A small encoder-decoder audio transcriber, trained from scratch.
Model: encoder activation leaky_relu, encoder widths [96, 112, 144].
Rows from block 3 of the text decoder, named by matrix and row number. Rows with one number belong to one attention dimension. Each number is 500 + 40 x the weight over its row's rms, rounded and kept within 0 to 999. All counts start at 0. Numbers have three digits each. After the name is the row's rms in percent of the matrix's.
# q: attention query, key and value (stacked) (decoder.blocks.3.attn.qkv.weight, 384x128, the q third), inputs 64-127
# k: attention query, key and value (stacked) (decoder.blocks.3.attn.qkv.weight, 384x128, the k third), inputs 64-127
q.30 098:464542556545537521503501496415388506437436508522490473474503537465467473519553480471440441586406548446531517464560559497595566464517454448471535522525542569463513489474537478498487481494517502
k.30 097:480493482497520527449495547475485481541559453482448447475459529512534504458489482499584544487549524553587515481453437544483551612482493554468525504507515493545545491552497524473539472491475499
q.31 102:557518558508498478544554494530480419508569526500503509512487518465474493422473482497592524501533463481469505515479480475493499456494493502530469563489373477475523523519460513520469563581424491
k.31 101:509437495491466450530487520530496563493553460490514515544588474540487486486409468433471507524493518540619507502523511487521474513508567470541494469521521547523423563528477494460435460529466572
q.32 107:509516488471524513490448518441521461476439437511455456511568492562662439452509493487499518540518527502538548485447550453531477502478524488429487534459532456556517481505431481531528440495464535
k.32 108:494543535518477464469433505526503541521449508489476462519474496514494435517498469469479594433514438438464480534543485467527559501480538468584436537491504461483599484547509561519482506537506477
q.33 098:485490466556571478466537432499444526535439527499516453409538548542470547492507479497492402591520585440495491446472514479473574549524535478486447503422502539540457550496560494473441481491543466
k.33 099:528510500505497520509516489456502501548527468490446554464426461423541515485481462529534554450561430516432490456505500465586486513509517508524543459522467489525528412485492506546549485517507515
q.34 108:509471566541484518515477442537542502401518516558435498571569408540596574503478549488509468490500510452487426456513468433519510486427438521478532490484544428477471495434506482498542539530514533
k.34 106:580534436529494476514412562532539502572458478509541443510526545450449452506503488489441600549487551540449508460549459492463473483571502494469469541511428508460474499521514560456456524518479462
q.35 100:519557543472533464392492560548588501482484542475515544467450603488454457485520465528535503530456537508539475496545506494557481488538501509579461528467472511474573550551467488525490465422565508
k.35 099:463500452506538553543568470475488503428476480490459521513426457521502610527476536490468500462500420464548513446505462497545542547407491578463539466473518498461536490538562451532469500468464511
q.36 099:513533434516568505459477475551463509497449528534486452441456460519504569491495569550519449510469494454577533553529538588443483618517568434547469520490490548457468503522514549533528504488534514
k.36 097:454524495524501538445545479473548499506571427514495516459531480540469455553533490506493534457516505566501541470522444449614507468514473490493460466529436564495481519512462468517546521513481484
q.37 098:532442474484515541432504464515455490524518560501543573467492549494424563450527480494485568522486483534522478464476557486527454471439472542512533501471531475563534535541518439468501526472491580
k.37 103:481526482533523529545552510515528485491474382499547532451539589528540481466507574531513486517491480495468507440448502530491462424574429484554531499511545393523471497446504511562492548496446512
q.38 085:540446429495493488488514467482497471579494473505532497461439560505486441478523499502491477493480497492553439501486500457469533543421572450472521493448548478574539498532457467482471498553521457
k.38 088:480491498537581509453512513500581484445465399415492535516497461549535456522509476530475502539494522482497545526490470520515443490510501541503485489547529484555468466538527572531491440476467560
q.39 096:582493478417496509480500447473492468531493509490521514455485508504474542504505486549571382576537527505536560509537493504417491553507544478485539551439531489477465443480538558534473515437514507
k.39 095:490430472482544539555547509447532503515472423546475577479482462470494495524520474523477475436478518543475532425547516428563538477493506537507562557495465499523497469528471508530458460504564453
q.40 104:445349527505475493493432474485502485532603566467456466505579452533498477503511496503498538463476522477542535496491476533377468548522462562507542411467511440424522518454530517453462491540499445
k.40 101:553524442471445527541520475497624456507503468460528479539496519472515450510444516439441441555495552446434487469565498502514443419576463451459558503524513458431501507539539506475507569524486516
q.41 092:512497506458487489509434438504473555526477491488504475489486504519527512475429574507473546511465429550638379529503490449496434471484527481506529525454559481535521478520472439469530497503525527
k.41 091:520578501526598446513462538512577460455433385459536522506506560530484508503561578450425574488526524498504543489437466550489468494510506479490409553463476496470462523543555538464472516454485464
q.42 084:485462473507562556435558534513568542508473491484477563445521525524530437576572515502516525422495446465493431490488492479502520442477510520490533493433479499476536491498487429575472494507532509
k.42 088:479584491552469506538485475566565518544533556477579490512537489564526486560488471496480502426460502475520503529543491541546468515483463582449474478500550430504478529537531517472537519416506500
q.43 097:569533557469469532507495461470502475537469571542542477492493490483497456610496484494422466556422559572511551483547495502522496477579487511561507553508535511442443509514559454412537461525506490
k.43 097:513458425539482492492500478562494504428419496534423510504537502531533513415500517463466562517548542436487584499507475496461519536495526477492542509532506513521541456483488444473509496462447464
q.44 096:540562455507499492484417488440496550521501480525507511478512517499489429522431518515438507527500482527577485475510502543504533563478470508497544579493513517471527424505456520531569444479473553
k.44 097:487500425528511472502498452529529486580455510549547450504437537540465474424513600526527475513469482500487550514463471446604519497496520517465571433476535473518487535594490519486492455554562465
q.45 097:430457557463515484461470564593518482547473428560499569506523472494470461518499516534506528481496521503455491479517428522513501510520475468429442496437488460514508536486541560511492547451447502
k.45 096:545493496477501469508448497463494495526478527414458440509554567500510520496521442458488462531548444516520477557566582494477416473438468541524563529489578492511551514542507477493587494487545464
q.46 090:418479541486478425485501526503519523554511521521535504465488491514517446531519496434461463510507506505416526469542446523601448528496469489516531520506519408528535493499526505443538518525554465
k.46 091:498446559509538455508534480457475491431546511440429479447467494542488515416473431462475520556551479398477508601460466480503464576404484476486511554510526539467541514503554470513481568462551519
q.47 101:418462558559446526547474522514521484461547511530534506473562498499466519531519549446534528602411442478518450555457538518527518515561492522472546498471471535439475476464480490576481507522498503
k.47 104:421425452433560465569480525525552496467589502479528470544515525571553529458536445482439498513529465516533524488467529493520466437499470527493498599446494509504509494527501435471557514481472536
q.48 090:568525543512541562419469513503454462468510478523498527562560561463424499520424510536477497481480489575556588514532546563496502516413485509547464529494495446454517438543432539478546511457476474
k.48 077:514498473524464488507552480477520529486417435530507501496463514471449452473540511478495494442417465543498483601531491486472514491490451483522593437550547503502542548500519477579513465548491471
q.49 111:541574497527424472529495515479476544539515508514496535479508542507421530506501622494551573503488409468526490485510477477474500460568534448477495510515538529486565514475570528430531416520481503
k.49 110:464486549514643470533524496537480471465552493497459480557489469408494563508551560559440490501599488552593475497457483547551470497429454542518424440491524490463508480480502489522517476467445540
q.50 098:502480495414484442576540455576559546564501474484503528493483454441474471433517483512544481471526461588469518438520443467522414470445510521606505511505432490473533498505493482535515491485512521
k.50 092:489469541549489520580552495513484518536472518517462583423589492559442564565445485572466472576561485465473472519521484470503422502545482484540484544417517502532466566507490475483522522460559479
q.51 094:450455491436491487482488619528510465517534536506475528433476517444571499551477452421486550528522496481506523526533495525494477517539586433548506433517471506534593500472506473499513505524535497
k.51 089:494520541483520509496487479591470529396555481476426469458508475529473530540448479488521551497492440416452498560498520425497432455466482514489466537476580543431447545462556443562533519561452574
q.52 100:449491502522489440540514501530593497514455550491514528496399454508526474446567524451420525473462438485475439479464509556475522444425434475478503432481503491468493501491467528532444544582478511
k.52 101:526469474493466521500485519416506591586536517465488492498575560524543557528409454506467507582469527510523530441432507567437518560471483455495490486527555536495545480477461541462486544486479489
q.53 111:495577499452526486515531453540518497499588462452518569530568502577516548568575503529500541521507439539530451449450471528525452513487512541512514476550516450462462491533492528525489459495448548
k.53 108:480479554525452531520525534486546448538544490554516493498463474502547526444551518527483505487493541474508475482506462461424519494520432486549368512479497579452566486483488462465456468451538444
q.54 105:498466416576525576444552443522546461461530477513497525562557570529460537438424472478512461521464476454467492494508520526495619518448487507385490510465496525552517468486466620524546472485493446
k.54 103:444559531466461471471486564418486461579520526514476441538482514433471477467523460518448458504459462546501502541515573455493520430482525485554492483541501583587455445458437551564503528538415486
q.55 112:422461441524541533479420510449519538569507486436562519479513525500533582485484538552516455511587443466529506503506450437562474582484537533532516515488464473525540543520525540484551433444458471
k.55 107:498564535543519459599577489516437528549527427535509470561464471498431502510455535461499487487488457478456440482477503454527468509497495475534461515511449506549456538509448578506446436494588462
q.56 092:555562499464449521463527492504468497483534500522489482562492506572485528515505537478473561477537494547484427485480437398468553560511488392461465526416547508535485492458480482461550457508502501
k.56 092:522459567517494512561467515545544525520450484537480439484391407470497565457626488429453502580523522530510565487467462519524498425456551522534565441520495513520538484455506541502489454468499471
q.57 100:507413512441502440485572482511519488432475487486500549481518522516436523478556512467542542563461476514485524549469570474600550498504541500512467472555511473457562526557466506513507473498501528
k.57 097:453515505507525499489454549519585512442477484508517518553444507466521502503440611565516493408517440545503544485526484523501502512489497571525444497391540532488531415503459513512455526532474507
q.58 104:515514482487560495486459499419468450567485517490468502476466523417481473467603499443413540495567471511453456527499527526559509520439502469425498467488530472447527488507492513470531502592449491
k.58 104:470422468530517519500517543489524452531486454524443474543447589582490501465485501510544507525470482498541503539490581567491475534508568542518495465528527490505542464425465491479526477469500521
q.59 102:431471506463477405527458539494492433534576516502468476515501466557439477599469516542503491509477508504565530503549404538466453587543517431530467495460488516504538543547538484501518477467509421
k.59 102:569504507497481531530530540460515466440539475452471513482510466500521555501524454441487420529513524555457505536537429505516484415469465503476514489515427547501547488563591506518499546547540555
q.60 103:494566533481479459391516523500536527517531468551495579442552524557422478510464440514534469476441465512492484442417398540537582509508448535519493541452522475449428517540462459507475510486478509
k.60 103:554482453444533451487553515422550487510511543432527423490495547485501560480537486536518537516522416485503475553546472490509459450495563493544598492505512554507565558510491491511526513480543519
q.61 099:400500473478514473500491494525577514549436519408519418504483478491508587472558525529514514546483529415510483533515496573501489511497506598454501457532553468532556503523507531568527443543510529
k.61 096:490540517497480481433574442508451509508535520533547569516457524500493508553478482512513412465511502502530456474497491424513506517511478413523444521489442513451497483495503540512552522402542446
q.62 098:518443536524501538507552545472489470540446471493523472451542399578461459498537424449491486569493530477484504506560518541464520454519489495465487508543556473531506526450549475532519469535469416
k.62 093:520500511470489496498453482488479533528515562442434547458504579501471523438505454546541532424530521563436518506540462457528454584442516571521547498461496543462556506475499475565559482525453554
q.63 110:522557564562531461500528464386487536448543475483496504486529585544513540489552546500496496559485559544565454546492545573453516544521523469511511479510510489496499522469457470478538491438504531
k.63 112:459492454416541543533499516497513442518502498501590465530468486511575434443520498486489525457547490491538500517481531475514562431526501544484480499564498483550470460512524491510523491442497603
q.64 096:473498445481487533509469410563519474533511496548539492485452580520490464536468499489493515502464475479436453502482485482503469439512449541518529532595519483518525492469490424549499449492462512
k.64 095:442584547496544561458545485457512547460498554502520424530457423541506534469474445534488485517530516499508511477495557518542558479502462512506518531414465520487460504504568477480478503480535499
q.65 104:506439558561494405441523487514519557530516565459508443510534541449504480499491456525555470539493479492451483439483455530488516469531442586453503486536492571560499529592547525478511485519482480
k.65 108:436508496499458506592447498510483519480573562511543519507472512549585481444460499480511541511509567543470552517467514449494543433511512484470514475483491515473469475454536453462545547503512536
q.66 088:500463514513447519500493502458447496481490489432507489594463546485520453512569510541530465429518504497445491473557476516441528515578558468496511464447467512462497475474517439471458494474511428
k.66 087:552448508515485546577533467491485516560504543486493509487459403487574530534530451514514555442505470472482482526506484534494474521573444481479493531544513502541481557435486481527486489489523518
q.67 097:509526498547532456508463459460479507484556471488561478442572505450474540456485501530483496457490425502482516492553473537485455552525583486457496437454531487434521532510512505483469458563495478
k.67 097:545438490529438561516487456496442424455513503534589462560455559504505450482498530585566457478527493458486534569484506470468570520526549496501476495478496465549478427517529502495532395475490543
q.68 099:462505546442551572472501509561501503511541496503559428523536485491502553452554500488568515445486562477518519442471485488445482460537537523468519523546500467554451549518357562416483443516508486
k.68 095:490527503503507476455478505537462468417522467440492535504542544517457534545500525556487519492521503522444500414467463461482508510510479396468386529496521544569559525475512543479526475514600479
q.69 096:555488500497473493496571492515518460432527524476605540453579530556533533477496580513484444520475512569553520509553531481436582459454456431495495514529522468478513527482465477506510509465442500
k.69 097:494503480495474540520436521500506457506478550510417477527411525462494547545535483509511529511599584418477401540466518497467458519471511456459507469490564513455536542544516517501449420506522512
q.70 102:509529468561468468439579511523570505450551451450514472529509457516506478425470554526476454503565564455505471600469490545531507521486534553495526473410460417510507532508526564526455451512489427
k.70 096:516482519507424500563434442524476437517508507508501554470509482507536545531457458537504549550485481484519535418489501451554468438473581499421464517521468530512518452504471482590504546557469495
q.71 101:541459531435522559495500520476511490549491494530581456568418503460501535482510537508473538484502485494527498511485463511564451534503485482537530467525547501574498482506492523497541494527515509
k.71 101:528547511547487450470429529505514517526500467433476534441441481479461439550479511455463473518484534546485486549490551434469554497527568508471531575500532547489491573459561467540482484448447455
q.72 111:412525441489491528511532468538542482474457524462539471463460444506520501468513551499523509529544569495564529484443519491471495525495592497529523531566520517493498527540498565464438505514511511
k.72 110:534544568504465374469464450535451538553500457515461553478557494487457515554497500562476542518492504490505469525560422487496505609473507543498502479526457465536449478450406503501540394529516438
q.73 095:595548505448453590483564438518462554522528496396484528467489481522493508512510516450453534466513390524471542519490524583512500495575523501537480526485480472483482525522555507439496537511497471
k.73 097:525559469524565427503482557477578449496511527535517441474511426467464486494559516554495510563558561501560562513459511564522440534528495464499499507485446573566481415505499470571550434504454537
q.74 087:502493538529550494460487448577555475505513481521471492519589514503482456423582460472495470529471465501430501460512503502448564572548480525467472493455500495486488484497521472534533525472430512
k.74 084:482486387500486528536453469480493494547546501519522458524483410539567471550505461548515502440495561532505515576525475501553549469570520507496503536453495475481521553582490451397526499489463499
q.75 110:454491470542575470472487519527458520517496506544479548460471482476557561474524481569534446451603531505416466464465477473448520517499479536522425538471517542513623520476457489499433491500470584
k.75 108:522477530494398523490546510443522569453506482431543484548510516515478510489505439459486490502542486500499466497509503515491507557497524546571479540538423473434516464447504547592499456451567450
q.76 102:544461536540492511451469495449460445491541476483546518534550581528491508431499520418495473488461483447481536540503488522489539545549482496529524522513430475471534554554535459498566520471435500
k.76 103:527512491521491488537479536469586523486445534555532484512487440494508420546483510528505428514540515572485509517526550495534475494459415491426514510473532440521444472496538475469496445515447465
q.77 093:461418438531413564480559517508538415495478534492442481486452525559526558496489557446495484527508546533527470538533502511503492509474496499522517596493494438475528538521475500464488480466519528
k.77 094:531540559476527431495504504501433565489442507560495510478515490494525530565549497559460491515490567501485542509480595492452442529504526472516505494536464533514439407540527460521503498511508420
q.78 118:518503515454502529482464498480467497488521515483519549494468525543483588440524555496525435529526473522496517443575479551425524458536498491493523459444507512492482496474522518489527545456511445
k.78 118:543468465552517525448468546443458435544501449490523471479471528483557532553539436485480520491500464536485495465508448559473490527434490449527527492470505445597529464487541556546463505416530548
q.79 100:512478536543535493557556515462544461524524544551546474510454501477473508587512525547491570490561485515430546461449530498474486490485447461502389470428483487539501592461517454552489483506447532
k.79 105:467532498482518517505484526536478548514435454429500466499505523489494535424506514480533505494475581496539523426527542457489552473522545567525479499411516530425466427536506500564537531512530526
q.80 096:557520544532503567532435458501473591467498492430454525415513536513456539432506530522438525498441505494516487483528542520515546463476473435512458562532461557506484502618561483559571521551537514
k.80 100:463576443545475465560508528563521456475443545467480489569504554502523489460511556545438534572561465492504477511404503537510563510473555476491600464483499493470489415510445467473545442473473518
q.81 095:525475470526506482484497526535472473482498524488493465577485497483434486465486468461460510530523511501530425558517489504527504571464467469416538522535524510502513558501532540487473534536545539
k.81 098:504506511467482537497546484506446530510518548530514523448469537476568488510543565485562440503448532452474453518458492497531526452489455506515524489526561512495531555523525376489515546496450498
q.82 101:449443487514490478499474483472565527461425499519531480552530507526483552556509523511471531489578483483511494604508490471542533526477509483502516478483615530559507409577482509475543492549521459
k.82 108:437476504495493421465502476464500479558580504503484539557429492516505505504500557420470583451495499517547511508491514507492452511542553491439536550504521365447493544474513496504505509518502503
q.83 101:526548531483512438481398499567515523466467498512541481487545465462445493475520425578403415553495460517464505525480513539449519526464472519497576500548512473535516454491527467553508590523610447
k.83 101:510468425507479481477545464400502437499572511552485506529497528467483484515526532433571592478505477474509495515439442471578550485541539484461562517512519448529536504478500514464602493510490529
q.84 096:472533474489534432551552513541499469438500512509517511555438474553462434483531555527481553486468399552484525440503538527473559508499565528532490524517489542439423517556462573461454549538478446
k.84 094:506552449486516480491431443536460474544505446508524502434564421536455562542523470456454507445558613497546477516422472471548473545519530434537527573520463476454523512505492437554542476459441539
q.85 099:481483495458522613502467534559514474499466514454534506565499543496516503392437501445554496503466533454485523431506462548506542507504519472567499516505533471433379493434541465491520561512529507
k.85 100:562576443593539491459502521487518549539485501524513531463486449533495524532419536591541541442522503565537479505555497519469459478509509450543542420571517491548508516519480552494485503503467506
q.86 091:398532465502541414524426519512464529492464496479527435506518463535496496517477560463557566562501502479479547511538444497513513548471485602550566434494513504473516546517539481513512538452417510
k.86 089:477458506476504529478496461502484521617538498479453476525425493445456521494482455521460468436521487598579452521519461528611467538446449491542518581489519413511452527478498526519523553527452482
q.87 109:544539518551483472519549448499552467402534526522518509581487459560496504523495572529497516566487504468565535520538570475438487503503476452537502503453483507533551456452518482470507517558480553
k.87 111:526488471460520489497458509498517471535457554478526530532536531503471516575481505447476482461458605473481535429497495561445592475528510525440535524486436443437487515434377503519480514532502479
q.88 101:495446458500517492528563452489565501544556561491506520529484476522544553531432586534452458507522499415469520507471553507588493550500535512477434501454513485517452483514525535455534551566458528
k.88 101:521542469576416460500416489500592507446430522534482596440547484435535505546453491508468490538511577484504478514550537524508515450545500528503502501494406497422521444540497501592546494429531472
q.89 092:531498394509445534510466484499507502550511492533510527454452504510511440503483489499441489508482486532511446433482492468495551469613408452504497534574516509464545523476495491471494503517496553
k.89 090:455521469440570563496479483536529462495477500532498543492529409558499526483448497512521407554512568485491483542469538491566503498552456486597478516505445516489501490521572487487462490446497505
q.90 094:563525564523511493494508607526500471524522443487538437531591478465472501459541484449455458508494522440443511491518540521532507568540506532483532446472430505485536486491420502547530565475567535
k.90 097:505467403534476517519489499502476539466504517449553532433474458478491480508509541539563511504402466559533573500507475505487567458493523451433455548489513508458474557535485519537465502504484501
q.91 113:596492484470493497498533533415422584487509517491544520463521433526512472534516560482490493518495434571565468455528508486496522432478490440547517534436532481491565529483512464443525537435486501
k.91 115:540473502471531502579474554502464530507504546472488456527508524424574435452506455508523479558534516503471452583445559541515495515527476470528439474508487510525460465481427475522498515515499533
q.92 104:510502443477479489464494569515500516461519456522522463516510517414493512455491496526517425503534554578462565480515518518486496498535507480551541485496499497559423500499437496452465534504557543
k.92 103:527452421552492459463531556490481530564507534484505513468490537525527444580520490513487536504487547504513407468458470488483530467539438512482463507548562475572563551480484527544518439508430543
q.93 110:534519429537549537427537457536504543540507487477432580490620546485487509463481498509614450506508547485513523529515522425543546515484503584539477539430490532444533480488482538490486474505439527
k.93 109:498533470580474497472424553496596550459437545507560441490422468534526569445461399519457531502512457512493507536538503503464486530487489533485489491485454492513545513553512505525444513455523532
q.94 098:511444493498446519492559533488455471422523524508507484508478463576499451495512542488535577469525557528429531561479498502558543504507538538521508460532519421464481540485555512510445472507577467
k.94 103:557516506537520511546524482519471551484411499543459454523441516438550577479515440504525519459519505557455508529568445453472471488470502548493468516517470508534515528441489420522535500495484452
q.95 106:524523468524537516477474487510495542595467473529473539487478484555538482542451448425617492449506527514503520613512476542490561530489570486564434519494470463509500506492450441496528438476510551
k.95 103:495465556483565513466594637511533444524495518489518517488509500542520486494442527467416477525489497558520542422576482493479478556538419523525520480541503505516473488566522570487442550535440520
q.96 089:449512497554564454500490574517583576471501531523492531497468467507481537458498528463461440569529413416480556495480593513492491574453511510530443479556499531496492483494485453494492477487526535
k.96 089:449516471469461453450536452517438460515502447499511466459578456472481522506467489529481574557480551502539499533478521538489478495502560555543495492424498500391440487510461544533509582538480498
q.97 101:477484502571509519469537487429586525543489484481511488539462571597541542539525500574490509463482517460481487555490487492510450511506590591495551492462472451585530494504441499546552523527492489
k.97 109:533444506492527475506465541557452476510533496503523549475494512490571543448427519488425522503540480518525570457532500482464544412443541536412492545486450469516520454431489487556543574523549491
q.98 103:507429503432562472501500547535491529446464580524514509468502403464527493526538451492522519573542520526483488494572480485510506420425498515553452498573483541503435511477561475529507501401542504
k.98 100:457542469572492498539557545495436507513503508499478485491463525458504478556481530511481498535471435468497482505518468501470498569534474496534486423446546524514503571473484538467453500554436456
q.99 089:473503452449450450482479531506476456512411479547500459470397462512523519493483588496483417534509483486507509575591443435553470578473471421549510487460504577497512469430562539464497517592504461
k.99 095:532567563526511574477477507455515512486548459453493489536484489441486461557480475475526481524452504505571499513426478533516492467529448496491534491508495448497469511523436554544425556452486527
q.100 115:536439480539485499467514519514520457590527502601451596497447482485478529534474544545515457459509458555437547493524464484432497485531473455515463535451568459468495564500512483416571459449471514
k.100 115:509464544550523542526521532490497494465430529436514398534535476470545499469474538483513485478528605485493437384495554450532512514542485529498502498576429447524470509537521517556490503549558570
q.101 091:496502520535493446481504448500498511526489507524510500519549436470504522506432537517494512504592523503529465469510526465443504528470466548519472458467434523544542529499540509497476589427450564
k.101 093:516503483472481451505445513533517517531497517523434515510513501456502484500605532521522468493462503497471469483565522522565497503550530472531515464497487503431516454548488557536472519521508520
q.102 095:536538444505543519531522499521502572559483464483451534487551432534526502503406485455491520478545446440466548553528573537456529534566490521429480431468535506482565550471530538473528447447455489
k.102 093:451416494501529566511588535500522464522544485459546474545495522450525512462492539545522476507470528502510532462512452487538523512500552485554472473446406468513463494498513498557505568537445544
q.103 100:535516498502547497494540528498604408448521547550477537484504564530468533480584564463487491473548486518494462492454519463429526485492490488486491504488606460491507504471568479445527506490478519
k.103 104:502455548523477483505451450473478511514465533557481501508526465488508536439463507499556530529559633521540519501508521505503479455520496543482489507467521467460554548498501507512486429488514431
q.104 088:519536449529464541514533514463475591501498593505526539528484512426556514487489484502475451512499402480523458493481451486467452445525503585463461543565523518498527576529501478475489527512458531
k.104 089:476553421540433462508506531498470532523497538550442545549545481526555490439474492492454487535553553435489541546502525500566553524517410482505454517434481524530486446455506476536455510540509510
q.105 109:464434542469468542486543502520522520495502563456464450547559505431504485476458428538524531550592387551483501402508503543496587508521499411536438528489435533470495546521456489531497530453518527
k.105 114:511583429506510502522485534507468605515475437476513531478477424536548472427519590466509458493483513454454524536514535438453507527482533519538466406461489489503540490488502598487564488516459526
q.106 099:535471512485522537510563525475465536415502521507555474501550615510507471547493495475526532446522498522461472477523491541450512488570528517461533496454462473474490513472470510425460538516498458
k.106 095:517558528521496448555492545472514513538557556434464477474495494511508476432507463558541549506486521531515476544462467548484461547482480486510461562504528482512488516456501457567488404556558473
q.107 095:540536629490452468495498517500483503509438532453517502463459461558471481511529474553471468498560471438470447545479510510512496442450535546537463491538511470505526509574503500407552500432471473
k.107 101:520549436528490468545517502444492489454511491550477499502517549471497531525561520529555472506482461511474541450514515539479440502473508448428502503489511437473488463553494491534481507496496512
q.108 106:508502518467581562473498495573507560510514567549487526456444485510483508504458539430493551475488501481531495526461570518451537464520489483521446555512574515540477483535592466553505469470483557
k.108 102:453504510433539421529446561519455447548475452436507506522556558507475479458470510500420536570513569584497515471502504506543482583497510549519552454477473576499439473582465479477557480497507495
q.109 099:541455437502506541470505469513590476491478544561527534494474526506521509452474531555495391527516531438500477548531544460481442494489453471525558464447596479464501507468550499464560519522486503
k.109 104:479490508521473493540510497428427463532481540503505518529439494499483483607448464546570480526466500452472461510504596559458458457483524528485501504558508386510499487513484471530403539560501458
q.110 094:477582492452482471490525509510480498536486488551528487458547483508471527424410461501462484514464473539503516437519533537521513546531457453460532540522525546463472453523561483493530545562500440
k.110 101:459521401482506525469471477442540451508544483536514511494483512479549420446441468523506498475523505538543519575463477525505503501470496464481476452514528513546445462493488564471531543465484508
q.111 093:510443443506571530483424480472566542498622506525489534610503528534461449501498511499460477544485519530529555571535524517453484444497510522507444506463497520447497468466523505491472520518452486
k.111 094:478494616519492568518556478497497466548471520519474513507479530548490547541467460511447521485513551492457527493530539487553535517532574511490491492454532479508560541519498532491533500564583521
q.112 101:430472392512543534476421508463530491436491537487494539454490517606466465434490520456504445503439478488504481483508506515568459516490447535492439506513505590545523505531552454433458486528480443
k.112 104:480548619486517528524513448532544480474511510548543491537507453529537504555491438529446532522496549484446485478513516585484548533501512482605480475478475522483454439451512529490534471442539506
q.113 104:580492524584456526462589510566548483457516479563495504493508493524466505497528467529515516513554498531430506566449515536511534488427489504521480452485472427539443517490569472569473539497465534
k.113 096:504482421507473495525452479455504532507456532513480461465412503424515518532480531468474512497535548515542470409576536496474425480503500594499439527519509523458540516521477496514521525516443410
q.114 100:522476501482648472519471501474514539454526562558465491555546530531460542468595539525497509469510489510488481520548535441469513499538486535504497488548456464362550513531461529488485504491537494
k.114 096:442520519492478496499549438556450488478420531529568510504466438487473499474548452512449544530547494476537493514490545504522531501477473450540506548500553480414566557472489483501488419591500448
q.115 100:501579536458439493484507517463534505493559449460465483540537404471466477414496490471477467474463492463522481497508522523514454530467476435546443457520502544504423427546492509440544458495528529
k.115 103:479477518476435503515439471499487473454506515555507521477543462491443465517473523540553486546501493501464560509534463487545483483497493472452442482471490538439570564511406566401526523475439536
q.116 111:466471455522526553560566490557586510485475470489466406449571465515464490490502505535511415521502566470547519507450468505519463547506493464455527479495455474476481438541504589557520482578540407
k.116 106:455473527539475452533481476509453474506474492502506556449443453514509501551518545469498624517518503475407546434499514474459449482407582476493541530547473520575457508485491493455508532477526504
q.117 096:443536512457568476556465496501520425554493543536487447483498526536465478510480454522544455505563576505510466607472550518503436544512572463542447474431490442514546499448489475464474424529480451
k.117 098:534526548511484576473521480502487451514523450553526540432495530440420476485462498550529440561465486465535518456557483501484514557489506568468420457446581475527474516574471530514487465512504420
q.118 101:519534514544499531494479493540488461522495412512456466520479530523538453459561530385452515417489514493511581494563500484490612589588451532528561549473554481447490551438486514496456459549502550
k.118 102:507461483449580493512522495519509496531443462421526554550437466524470508523529422547533486454535528599521562497479471521499486452508489469504557637481505488551465508605537496501457502493453545
q.119 096:493543415467529485487556521454534549523492471444482592497449450542544481506482473407460537527462455444455427499467534498491469467459562537490456544591519473564487483433511480508481490470519542
k.119 101:489451534453508484448529499547511528474534462555536459461548494505496498497477532537527544526525474492450552489586473556539474462519458539562456473443476622504476456503478494485568527438504466
q.120 099:496512501497551552410531464501508567528496534505555419385548450456532469458468465519537523515484463504521507553501492459547485511539529462484607464487458546555458435505496537508516476570556421
k.120 098:477473522486536482509513562492454414438547471459534576561444530568558421564466487475447519547433432525462500505484494512452467458516465532536465428528539484524455502380528471471427561516455533
q.121 096:555467593437557505494441466428501531529532475529484554497490477487423568457528469531438583486524546459476534412523499490484443495500464543466435538543509467521556526509470480468455524507568483
k.121 094:456545459604492476431521430539527524447489484493473546455535544439518540438537526448484464525472416538467539480463532525527602556494480452485489498482474548456531491481548476452558532483559458
q.122 096:441483500546514450522512554468472494585484535471545479475432613536522503517438568529520509499454500493471495515515516461516466551523536456485514465443491491531528551466489440515534523567494520
k.122 093:555522561478483535534478484532510582496522447463468540474512503436471492419499530493492480497502497480577443536490498504553539488478485551491474413473574423489439478516464499579504465511593475
q.123 110:495520536513502497529541474471476545476496485544520522462431532482496534546415529521477501548440478514540541521549453530529495545448598426438564552565457537446470493430466512477499443504450473
k.123 110:533570506482472506435465501531507454484481496455471462469566552517566503495470431496476536494444509489509468543467498457512443538462477419502528496499487553499453469506532524486483501568498569
q.124 099:435500553568434554519571503502497475489484573469542437426523535515525454518415481501492507536518471517463469494570518554539503519474466561425518493492519497547488516478565550467550501435497472
k.124 098:550575453536541515539470518480490500488535503505445554520471490471545523439476504516540465562450478468580503509568419509494544516442493565479476495456503435516463469485556481447443515518467482
q.125 098:452517554497463558553486492578469480512444475443470455499448448561569445522526455517483531461553478475418505503491527538540515525534539477451529509476462505512487426543473482537488455500473487
k.125 092:526480471409508507497563455471535530532595450461486541491510454502506485516565458440465516464493464534559536448465498489504487496546513444482473472480465476544445490467493514487537482483469459
q.126 107:496484518455454548506453512495542457558549591497447500501554510523467460517506503513491541508480463456453498520433549508542509549506455491502546508528604458479493516440553485518511480480525531
k.126 102:476435434484599448528453494452479542508454420545488522502488519428458536481511469493481478492462471528546525504609504502584459507496493559513468512487472491414486520567510468429516547470542532
q.127 099:478576475504530485506409518516529501459517520472450572555484489509475509505514561507527513520418472478493570486495530558517472498431497496491433479492519462458512521477511534496436478492499561
k.127 100:546542538479485510435602457555522495491383447499487468502548535518474569556542538480492524469521502517437457515538523506550550493509576545542583465545515557459525484527427476489466539527511551